config.yaml
objective: "epsilon"
layers: 8
width: 192
optimizer: "adamw"
max_grad_norm: 3.0
batch_size: 256
epochs: 8.3
Rows from block 4 of a small image diffusion model, named by matrix and row number. Rows with one number belong to one neuron. Each number is 500 + 40 x the weight over its row's rms, rounded and kept within 0 to 999. All counts start at 0. Numbers have three digits each. After the name is the row's rms in percent of the matrix's.
After each neuron's rows are labels from the 100 images, of 14848 (inputs lightly noised), where the neuron reaches its highest value: "strongest on" is what is common among them; "peak on" is the class under the peak. Only what is clearly more common there than usual is listed. The data: aerial photos of the United States (SatlasPretrain).
# fc1: MLP up (model.blocks.4.mlp.fc1.weight, 768x192), inputs 0-63
# fc2: MLP down (model.blocks.4.mlp.fc2.weight, 192x768, transposed), outputs 0-63

fc1.81 075:531528520511559519544505547510522504550492551454509481518455509591551481522505402460501467564504566507492468535564476503531517564518551473487508536527464484447527488528504484494499514587428477
fc2.81 086:581483541527515505546469542505569485540619561449495543519430459496541583463540569537537424441459540472524495494454500456481479471506547503485494497543585459493532526470526493478461469508496464
strongest on: crop field
peak on: crop field

fc1.349 086:473495487456534473543549565569545493560530555459470445582512496467506453493504463493547545503508553481549516497504518486476548493473533445464535544449478517455584495440550455477463510557485515
fc2.349 079:546506486565481471491462536440455537431530511516525490533469465540521504498551550491543563517539510512493483487500482458589484428494544478506568522349489463490512505476562526563556468509505491
strongest on: crop field
peak on: crop field

fc1.71 087:493531582475454506543536530489497474540519562471526467522474484448448474494543387437475501512531456477476496521524587501534544461481504474444523481481448499440512467512523487459489525478461540
fc2.71 097:532485465455506505473482494470546498518531489476458479488615505514497541464490494476513567507580464465478508522469561464582478479465529503484551491459475460552503602494448478486504470450534431
strongest on: crop field
peak on: crop field

fc1.547 082:461494540503499502466478512568476471458490532498529604457479450475590578482519513559492474533469563505469520507475476539498502471528508439460464452477450518466462539507539505539535550506546583
fc2.547 102:465467510449443538489506482482478482487427493513438434492547488513480461401511560522592514506473488549515483509483552506515563535480488548488524477498499427465521491501453531490525514494527376
strongest on: building
peak on: building

fc1.304 064:482493379485500462503504461518528483460489499522439522478487498449478492526529565541508476534532506452464504532520512469458452636497462485520458472555549543501448500462470489475524526511491514
fc2.304 081:486496412514500481518516519510528485486461535519531504472590463460461444459539534506510466517488496542542487475496618488527498594517515516558472547575433490506457455493425514526448587527530552
strongest on: crop field
peak on: crop field

fc1.557 087:496473520454508468505444466442487441505509444541524560455479472423473558499579487500550484533485582533535526526502433500553450462580554486486508496442467434504477559505560414449509540476518449
fc2.557 076:514529581513485518479513434518513506480497507555529474485469494548437404481511466498408487510501459572551560490451475528378527513473513525446505531539472587549459491490501513563483525498509558
strongest on: building
peak on: building

fc1.210 069:465457542530548501550497498486499461483546518494502489522533445486499514515508483501478583495519509535485574487484488540476563508522466445452527544471468454509468445436536469474561524585492505
fc2.210 088:460506559501510507546511501473452503501501501541464487488525451510461491545569505533553635497483526522553503521514494475604479478584483486496491478429485476445519485487521539557445496541569515
strongest on: crop field
peak on: crop field

fc1.630 073:469479544550545459494555563548576583570504487476454486553524480582458461464491535492608476488529529520561524521472441504511462553450473412458520486498500489477484559394502522515522500573457508
fc2.630 076:498472524526436396470501504491422477448501510473512520500510472552526554536494521497490512496450511509465435494380456497409491523535535460539492502455511530506514628482485505503507517527505557
strongest on: crop field
peak on: crop field

fc1.155 087:512506553487557473500500543532534413564471519495468467479501533492509516413443497453446554430555459514559490509503456498489551429546481444479579582475574501498534485498571465503496504541422564
fc2.155 097:490487488470420534545463502474524551522423459513563506487460567447490470564517492514432614472503496509524509481511501486426449493493511519525471518494477519470554483498583509500452468496583520
strongest on: crop field
peak on: crop field

fc1.378 110:488550446576537474516515570541480513499482468446527518524476465494475461416441446553557555500530499511475474467508511553462504531482474486481552575389411483503497500475569393499453539489470499
fc2.378 093:509493530476482493481464546510542535458492544497507432594346531502467521473533462500457432489466534485501515455492452446537459540491565549514474497543445459511527523491537507499585512497494528
strongest on: building
peak on: building

fc1.65 096:482534442515468466506519579470454482539428540482503436516496464471522478485481513493490522490539510476426517484455492540509558508538442495516538554471534539529452474519512465474499561532399529
fc2.65 113:441488502515475547526456495544471458450475472471507474401517511491471468555456511504578552434495498487483501507489519576425579575494511456520514520475451478492486481549459489464504532523501427
strongest on: crop field
peak on: crop field

fc1.27 104:589534528583488497501422571424524531496537565544490487519493495570504443503502495482539569462502508438485514469526416421497510536506525516523530512512551503459498558459509510477469515574453463
fc2.27 092:571486486472520486490487403491490516523522505495528509535420471487525545523447501482616564538508476563524505550450516502495480517526522519513548511478524453496473458533527522491424571547502564
strongest on: building
peak on: building

fc1.117 105:480484479543519497526534554461444477477491543493488469468518449530483497463469548506548489438560466529541533547528477494532494515495438465520560494480560532416525481474535443546437481497422487
fc2.117 127:473464516475483519489470479496514572439448465451512527477481516602453471477483459491474465532541538533550444458442466471503452468447437461476498438484574459556506473565488547483534463545542514
strongest on: crop field
peak on: crop field

fc1.691 081:489488555458470461518456518521539459590493494493546448476520431530567549449490532491455541542481427527494471532474594565507519485495468465426453464514497529448462500429554508570520554543447477
fc2.691 101:560514462451536504507493573447455524550519536439459512487493490508534475445547429494424520508481406553500448527490547503427494568456476513421454422546503536497495503377523472480452480507557445
strongest on: crop field
peak on: crop field

fc1.132 115:530531527543542516550528589526612434510510517502482568580440485427404451511492482445531511497530467534476497475477565493468555479479446457505479525452515361491540482522486500565468494500490477
fc2.132 140:566477511501500495480462419544542572484534463560506426573547551572488614504479533430508460465480517523487483480509486529477490506478494518467523503516460668475505498454487467522495486459477461
strongest on: building
peak on: building

fc1.181 108:486495490518537460519526493494470545492477565597480500489501543416454496606555445454476547496530504473506510505526484523621422594485454467503519517525506490476496582485534491514533500517470494
fc2.181 117:511492515490487522488427552504481546499496448526441424442391489582506427530530497457488421494483517435496486510502475470390518578502474545483479501675433508515511526477514495445516541501463448
strongest on: building
peak on: building

fc1.185 080:517480507586500488510521496525527486549497552434541490489530495531553454489440493488462442532490443569503452532513439499518477479543491547470521520562502539499548509530516467517570578483562527
fc2.185 091:511482479490447500547483499493485483484535474520556488509516579535489530527531475430576500551458482465481576463479531444586511513475450472510474544471512523523505464559487474416485501477507500
strongest on: crop field
peak on: crop field

fc1.94 087:533523548485506495461474506536572562454485530512476457579523482510445479405496499501435535486516434464471545552535547587515532469505490520485434454465466585446474530429483500553490550496446508
fc2.94 079:530505562527555439522486541525480521526567492575513543594479515451550548424505501424463577511505466505434422509504495407488466476464510486477528491403520493515501530521509480543409507508533513
strongest on: crop field
peak on: crop field

fc1.540 129:423580523477473491507414503545556508452498504521511484472554457489493485474519554493523498536539446474466493535441567513427444469511482417559473472488549497442464529475483500492467519485472490
fc2.540 131:519482513503483489512525462494527499601489496442511485553566483478503446501530537568487407514495584488522575481531497509539529491497442521508532553466491525396473456443569533499520426447534445
strongest on: crop field
peak on: crop field

fc1.19 081:426570473439475521514413458480458472540508479423485481495529547515448537521445523479493476479550483542496485505441472421505507469454478447499532496521461606477597527489496476488531515541481542
fc2.19 099:506499456458467497486513555542542522535484491477535419515443501477501429493504513414504410475493534458457516511497543546447543601454483524542477528550505385503463571493533480519490492485469525
strongest on: building
peak on: building

fc1.475 090:524421409488517467503515526486501482489488531492490473525486508453457511464556508471488487520497591535555592508551534512565583487539443499494523511473462514506516520533534491463523511494452477
fc2.475 068:527486592466474443489487533484549437516499518473486547469462520510540475518499504470456521568566544538612471511531517472458482517593465560548506516479476441477495566508460496499510524518512404
strongest on: crop field
peak on: crop field

fc1.108 092:544506495547512488515542426480502524551546471593495533453541491433519457455449495502574495466476537477485512531535532400542499436535497520538473574503448451501509563470477500504531561487530451
fc2.108 090:483495564434505536528450503502543499507462483561427503465436574490542574456561481508475563487493452461533428473493416572478522428528549508434451463526518480463513511423482518540437517536489565
strongest on: building
peak on: building

fc1.101 071:460491588406467498542475469525534439538511524503477440545506548504437585546531444455383512466546487470476501491453547531513580466510450503500513502534505538493490439443506481526471530573406488
fc2.101 086:536446475415464524524580512487500559543530522552443561485459523529481545429483492478427582485495503474522495486505511520405539527457522539480488435539487495459476483441521499487438438523552458
strongest on: crop field
peak on: crop field