Weights of a small image diffusion model: 5.44M parameters.
Rows from block 4 of a small image diffusion model, named by matrix and row number. Rows with one number belong to one neuron. Each number is 128 + 32 x the weight over its row's rms, rounded and kept within 0 to 255. All counts start at 0. Numbers have three digits each.
After each neuron's rows are labels from the 100 images, of 14848 (inputs lightly noised), where the neuron reaches its highest value: "lies over" is the class under the peak. Only what is clearly more common there than usual is listed. The data: aerial photos of the United States (SatlasPretrain).
# fc1: MLP up (model.blocks.4.mlp.fc1.weight, 768x192), inputs 64-127
# fc2: MLP down (model.blocks.4.mlp.fc2.weight, 192x768, transposed), outputs 64-127

fc1.210:122151133151102093102117166157169120084132181167077118136137174073159133139081121127117155181122113144120124127149147191090151109121117052131126129090077094145094169127091179140155121199109167
fc2.210:154117106117113117105131122131123144107097136095104000125114125128126125059103160188096140126119142191135131082083050161122090148204122136157121125134092178104090159147144112153154113192126137
lies over: crop field

fc1.733:152125125144125147193190157045184115180100101094192112089080151142125126069127111149140106108139155138183091179148115128126165116095131158132093147092093134159111144122077147135129159173165110
fc2.733:107065109071128120139080149150160107104147164137120092060133125167142200154129104116075107124071126119124138134105146099090165173103156112140187091148117088144059076129097107096144159127165129
lies over: building

fc1.94:117156126158097132100163178216131122093182080133135131107119154127151122141118131107106125130147095100164089159066140166122142114105109078116077119114153145110113137138137103151121154122193202
fc2.94:119133091101109205154175148173119112100135113185094070122129135146101204122130089146082114113101152101135142067102095193090164044180131115121099129225146143139112166070123089142162110117143127
lies over: crop field

fc1.65:122135130118065116139110132105141208106089148119118147183143129063130147117191116097168136227160141102149157142130152203125149119105084127159099115177159090141132166146153108161138080144081142
fc2.65:160168137091140102072057114087154138087082108095146100120157091123127073132140071153179144157160137106101117120185129218070074099209125086157128142095140109178089116156138106126137166113093143
lies over: crop field

fc1.585:137137165155126097187127099155122124152118161142147076091136183109162131093082160187144086102122154179123133129162157115126113120120142106130160112118135146119090125154144159098119138097119114
fc2.585:110172133093067121085122111114136116123177115137119123172094138158119207148097116144088124146123112060129167116167137142113226141142115110145142112148115142092148171111120138159144099085123117
lies over: building

fc1.117:126137134092161143110115103087205167067143138127096141159117146124105124125186091152082063142051089136143187163121159144130134151120108093164166178137102207133135149158103144088105136106186128
fc2.117:171193096183076129122135138127119157151113115115164148152089083114137124187112149154088062181092085095057187168104128191106125148108089174121149109118154081151148112119096088111138089128195163
lies over: crop field

fc1.81:143108117141151165099109181154106128196119156082109161125107132052065118137173158141135114174042132163162138174171121094117138142160111152187107112155109122105126097158105069180114167076154094
fc2.81:134133107104110109103167121119133160109146118176125255118129195151128127095122235155131098115092085132127128061100099115134145122061105162130084089158149110094126119139068108113114157135129134
lies over: crop field

fc1.475:104100148140105091174123119103102155058145116147137128120155145131157087157171118163123095188161126107137168101138152187136165153104141059096124135142149125087132104142140158143088075193144111
fc2.475:101123157138149154157141111127138151134085190030144104153118142107044157054131147141156098119145119119108199137106126180153122201158117106086148144161108153114122142131148109121123126146105115
lies over: crop field

fc1.304:149162107114144105075092170108121154147084103094132131154096161131130159125121110151122157116156104185182153063187179076105146117146052103138145101110115132079140115123183183135063157135146177
fc2.304:130126054158129138089164146126118132112152168083186133144123094185140139125173173126108125119118162039130127149100097103097142149004171145082097122163193106112135176113193149134154130118126090
lies over: crop field