Weights of a small image diffusion model.
Training: adamw at rate 0.0012, 6600 steps, batches of 256.
Data: trained on aerial photos of the United States (SatlasPretrain), 8.3 epochs.
Rows from block 4 of a small image diffusion model, named by matrix and row number. Rows with one number belong to one neuron. Each number is 128 + 24 x the weight over its row's rms, rounded and kept within 0 to 255. All counts start at 0. After the name is the row's rms in percent of the matrix's.
After each neuron's rows are labels from the 100 images, of 14848 (inputs lightly noised), where the neuron reaches its highest value: "colour at peak" is the nearest of a few named colours to the mean colour under the peak; "lies over" is the class under the peak. Only what is clearly more common there than usual is listed. The data: aerial photos of the United States (SatlasPretrain).
# fc1: MLP up (model.blocks.4.mlp.fc1.weight, 768x192), inputs 64-127
# fc2: MLP down (model.blocks.4.mlp.fc2.weight, 192x768, transposed), outputs 64-127

fc1.357 137 [160 140 159 133  95  93 127  99 169 132 135 105 117  92 144 139  97 153 175 130 142  95  85 123 113 133 140 136 121 158 118 124 127 158 117 109 124 133 112  92 123 137 126 113 116  99 155 110  73 148 117 120 118 117 119 143 111  87 133 169 144 134 111 123]
fc2.357 131 [ 53 154 141 144  86 168 119 144 170 100 151  90  98 142 155 126 135 138  87 156  92 138 109 144  90 142 145 122 127  98 137 132 158 113 120 132 173 112 154 165 107 173 117 135 125 156 124 125 163 126  89 138 122 109 148  91 168 142 105 143 160 126 132 118]
colour at peak: pink
lies over: building

fc1.489 084 [134 152 135 111 100 143 203 150 156 157 132  77  77 148 153 150 157 151 112  97 129 112  94 173  95 125 122  94 158 125 136 140 123 115 146 134 111 102 119 158 166 137 108  97 144 115 135 132 111 126 163 122 153 111  96  85 136 143 134 128 184 128 125 118]
fc2.489 078 [125 131 134 119 102 106 199 115 146  92 158 103  93 144 132 137 129 152 141 176 155 107 126 128 128 109 136 151 133 153  99 128 129 124  99 118 135 166 179  79  98 116 131 208 130 133 133 137  84 125 110 163 118 179 125 139 125 123 136 136 133 122 148 128]
colour at peak: grey
lies over: building

fc1.267 107 [109 118 160 138 133 122 124 119 139  63 153 103 184 120  70 130 102 101 135  94  95 112 126 132 152 111 133 105 153 120 149 150  93 124 121  86 141 125 138  93 117 125 135 109 134 126 110 125 146 132 151 178 129  90 114 134 127 144 125  92 114  98 182 155]
fc2.267 098 [121  98 108 123 124 144 153 127 133  94 128 133 126 139 139 132 148 123  86 120 126 128 167 155  91 147 166 147 117 124 107 139 140 120 114  43 117 138 107  91 127 104 121 145 127 140 149 138 137 129 115  90 124 129 166 106 123 139 123 128 109 101 186 128]
colour at peak: grey
lies over: building

fc1.69 117 [122 142 143 179 148 111 124 168 137 111 115 112 180 179 138 115 188 100 107  89 161 168 125 145 115 147 128  97 151 152 138 116 134 164 193 137 150 126 102 111 158 130 109 124 117 117 140 103 147 133 113 129 118 131 131  69 135 112 135 122  90 123 143 190]
fc2.69 115 [137 159 120 144 136 111 103 108 150 135 105 183 110  88  97 116 171 138 129 129 101  81 104 112 111 130 126 203 173 130 155 126 127  91 159 106 101 131 143 124 132 133 139 169  99 164 137 131 122 110 119  84 108 171 107 169 119 143 111 168 129 175 127 120]
colour at peak: grey
lies over: building

fc1.680 089 [131 116 164 157 132 139 123 114 125 155 163 119 153 106 112 115 140 118 144 135 139 112 140 150 136 132 111  94 130 119 141 118 119  85 100 171 107 117 120 194 114 121 144  97 116 142 150 108  91 176 117 147 140  80 138 148 106 142 107 101  66 150 134 148]
fc2.680 075 [132 131 124 124 118 123 135 119 109 133 107 166 170  73 149 170 131 150 138  85  65 113 129  76 137  96 119 162 117 135 138 103 123 119 144 163 138 104 139 144 119 128 151 153 124 107 119 118 163 103 131 155 109 196 110 114 107 147 103 164 112 127 120 127]
colour at peak: white
lies over: building

fc1.88 159 [141 157 167 130  94  96 145 124 142 137 132  98 120 134 193 133 146 111  91 119 148  94 131 114  65 124 133 148 147 102 103 139 162 132 135 166 150 132 125 152 147 142 139 109 128 108 137 139 134 138 143  78 153  96 160 160 147 147 161 119 125 117 133 102]
fc2.88 252 [110 116 150 130  88 125  94 144 137  82 106 138 109 144 141 154 142 144 146 119 128 181 121 188  94 126  92 153 144 133  85 105  92 119 134 127 114 139 132 122 151 212 125 138 111 140 129 141 126 102 139 106 110 138 195  77 127 138 136 135  83 124 124 121]
colour at peak: grey
lies over: building

fc1.404 096 [138 102 153 159 117 121 136 107 131  94 127 115 162 116 101 130 151 106 163 133 165 133 131 135 134 168 127 135 159  91 111 122 105 100 108 151 154 107 113 116 130 140 152 104 127 136 139 174 163 197 107 103 147  86 122 122 119 106 143 146 119 136 101 128]
fc2.404 105 [131 134 147 113 128 136 123 141 108 136 117  98 109 129  97 167 149 118 115 155  95 131 135 127 116 115 172 148 130 148 113 148 124 151 111 106 114 128 196  46 116 113  98 190 131 128 128 142 127  81 115 122 140 177 111 120 114 117 114 148 120 113 130 100]
colour at peak: grey
lies over: building

fc1.155 087 [132 166 138  84 146 100 150 153 109 171 113 163 149 153 111 154 137 145 114 125 123 123 109 101 134 176 115 103 104 122 115 113  90  89 155 163 141 116 148 179 124 118  81 129 133 119 119 118 125 162 120 160 123 129 130 144 115 116 139  92  92 117 103 123]
fc2.155 097 [160 115 142 164 111 126 111 120 127 153 149 153 141 126 124 127 106 123 123 127 118 132 112  78 117 110 105 118 149  96 145 126  54 183  92 115 150 152 104 156 121 115 122 162 124 122 148 142  71 170 121  93 119 160 119 109 121 143 125 143 158 122 121 100]
colour at peak: black
lies over: crop field

fc1.18 070 [123 144 154 116  88  92 160 129 158 115  81 174 113 103 124 125 136 153 147 126 152  93 121 170 158 117 143 111 148 147 154 143 128  45 128 137 148 137  92 181 120 145 170 124  93 146 131 149  92 181 134 152 117 113 116 115 158 139 160  70 163 155 146 139]
fc2.18 078 [138  96 118 164 103 134 174 128 128 117 117 146 119 128 120 134 144 172 163 101 105 123 115 115 109 128 112 144 150 149  98 125 136 188 154 119 115 138 108 183 105 127 110  94  99 103 139 125 174 135 154 130 144 113 122 150 158 118 115 147 161 137 125 144]
colour at peak: pink
lies over: building

fc1.673 086 [153 161 126 103 123 139 152 110 149 139 168 137 148 157 122 104 150 138 124 114 102 148 131 143 156 156 128 138 142 148 132 172 156  94 116 112 155  70 196 108 170 130 145 117 124 132 106 153 131 129 129 107 142 111 104 138 104  84 148 176 152 140 117 139]
fc2.673 081 [107  94 128 100 122 129 114 126 176  63 119 154 146 135 130 150 126 130 123 173 151 154 119 147 121 117 112 110 109  98 105 139 106 111 130 116  97 198 102 119 193 108 110 165 157 128 130 158 158 132 115 111 130 135  96 112 118 133 158  90 138 149 122 118]
colour at peak: pink
lies over: building

fc1.228 086 [157 113 144  98  96 165 137 127 161 112 122 102 125 144 123 129  62  91 112 115 135 126 141 119 116 140 119 110 145 148 137 153 146 108  96 159 108 128 117  94 123 131 176 107  68 159 123 176 147 129 136 132 160 141 137 167 146 130 133 141 150 135 169 134]
fc2.228 075 [122 136 100 178  94 129 111 110 144 114 143 123 104 165 125 126 157 115  74  94  95  98 137 121 142 142 123 114 113 120 113 120 134 144 128 128 117 148 129 151 145 111 120 154 140 100 135 115 128 124 107 144 153  83 140 155 144 147 153  91 101 121 140 145]
colour at peak: grey
lies over: building

fc1.99 096 [126 163 166 122 125 144 101 159 140 132 160 130 135 110 152 138 103 109 119 146 141 108 120 181 113 131 102 104 148 153 125 139 136 151 153  93 160 130 188 126 151 129 116 102 162 123 125 140 121 137 172 177 151 140 111 135 125  90 120 141 132 143 139 164]
fc2.99 090 [101  94 166 137 132 108 125 132 130 120 121  53 121 139 133 112 105 118 132 157  59 127 111  97 120 128 126 125 127 128  98 104  99 136 116 111 104 104 159  87 118 143 114 169 143 124 134 134 163  96  97 135 124 150 106 122 118 118 133 129 117 112 111 126]
colour at peak: white; pink
lies over: building

fc1.71 087 [118 120 134 124  95 118 100 128 157 140 106 147  58 142 185 176 140 140  83 143 126 110  61 111 139 140 135 135 125 149 137  91 154 133 151 131 157  81 118 175 116 137 127  99  96 107 153 123 133 132 113 129 151 118  94 138 146  99 176 143 122 135 117 159]
fc2.71 097 [ 70 155 125 116 149 138  98  98 139 132 130 151  65 139 124  72 103  99 148 126 132 135 167 128 151 105 121 159 136 136 112  95 146 172 104 127 137 157 161 154 129  80 135 204 160 134 116 165  98 150 151 127 159 122 144  99 139 134 177 105 117 107 127 146]
colour at peak: black
lies over: crop field

fc1.608 069 [123 119 166 140 116 125 124 121 124 149 153 139 151 119 147 116 122 132 169 143 160 103 140 139 142 105 100  92 131 148 152 127 109 174 103 153 139 169 163 115 109 132 168 105 150 106 133  71 139 123 138 108 128 111 115 162 160 105 131 125 162 185 128 135]
fc2.608 062 [140 140 169 127 113 174 107 121  87 153 125  97 159 134 146 135 132 139 119 123 101 105 114  89  94 172 123 127 134  95 162 137 159 136 135 143 113 108 153 150 105 139  96 170 130 129 116  86  79  68 146 120 112 177 142 101 153  98 159 148 129 112 136 115]
colour at peak: pink; white
lies over: building

fc1.185 080 [108 155 120 160 114 108 123 107 170 137 138 128  89 129 142  94 135 140 145 121 139 111 122 100 149 145 165 132 125 130 172 121 137 122 126 112 169 177 105 101 119 150 112 126 108 114 151  93 135  94 106 100  94 107 140 128 156  98 174 116 153 160 116 119]
fc2.185 091 [140 119 107 131 122 121 136 115 115 117  88 172 125 115 161 114 127 158 128 104 115 133 137 180 121  97 122 209 146 111 152 155 184 169 153  92 117  80 198  95  93 159 140 137 114  99 127 128 159 122 111 153 161 140 140 108 132 104 112 160 143 136 159 122]
colour at peak: green
lies over: crop field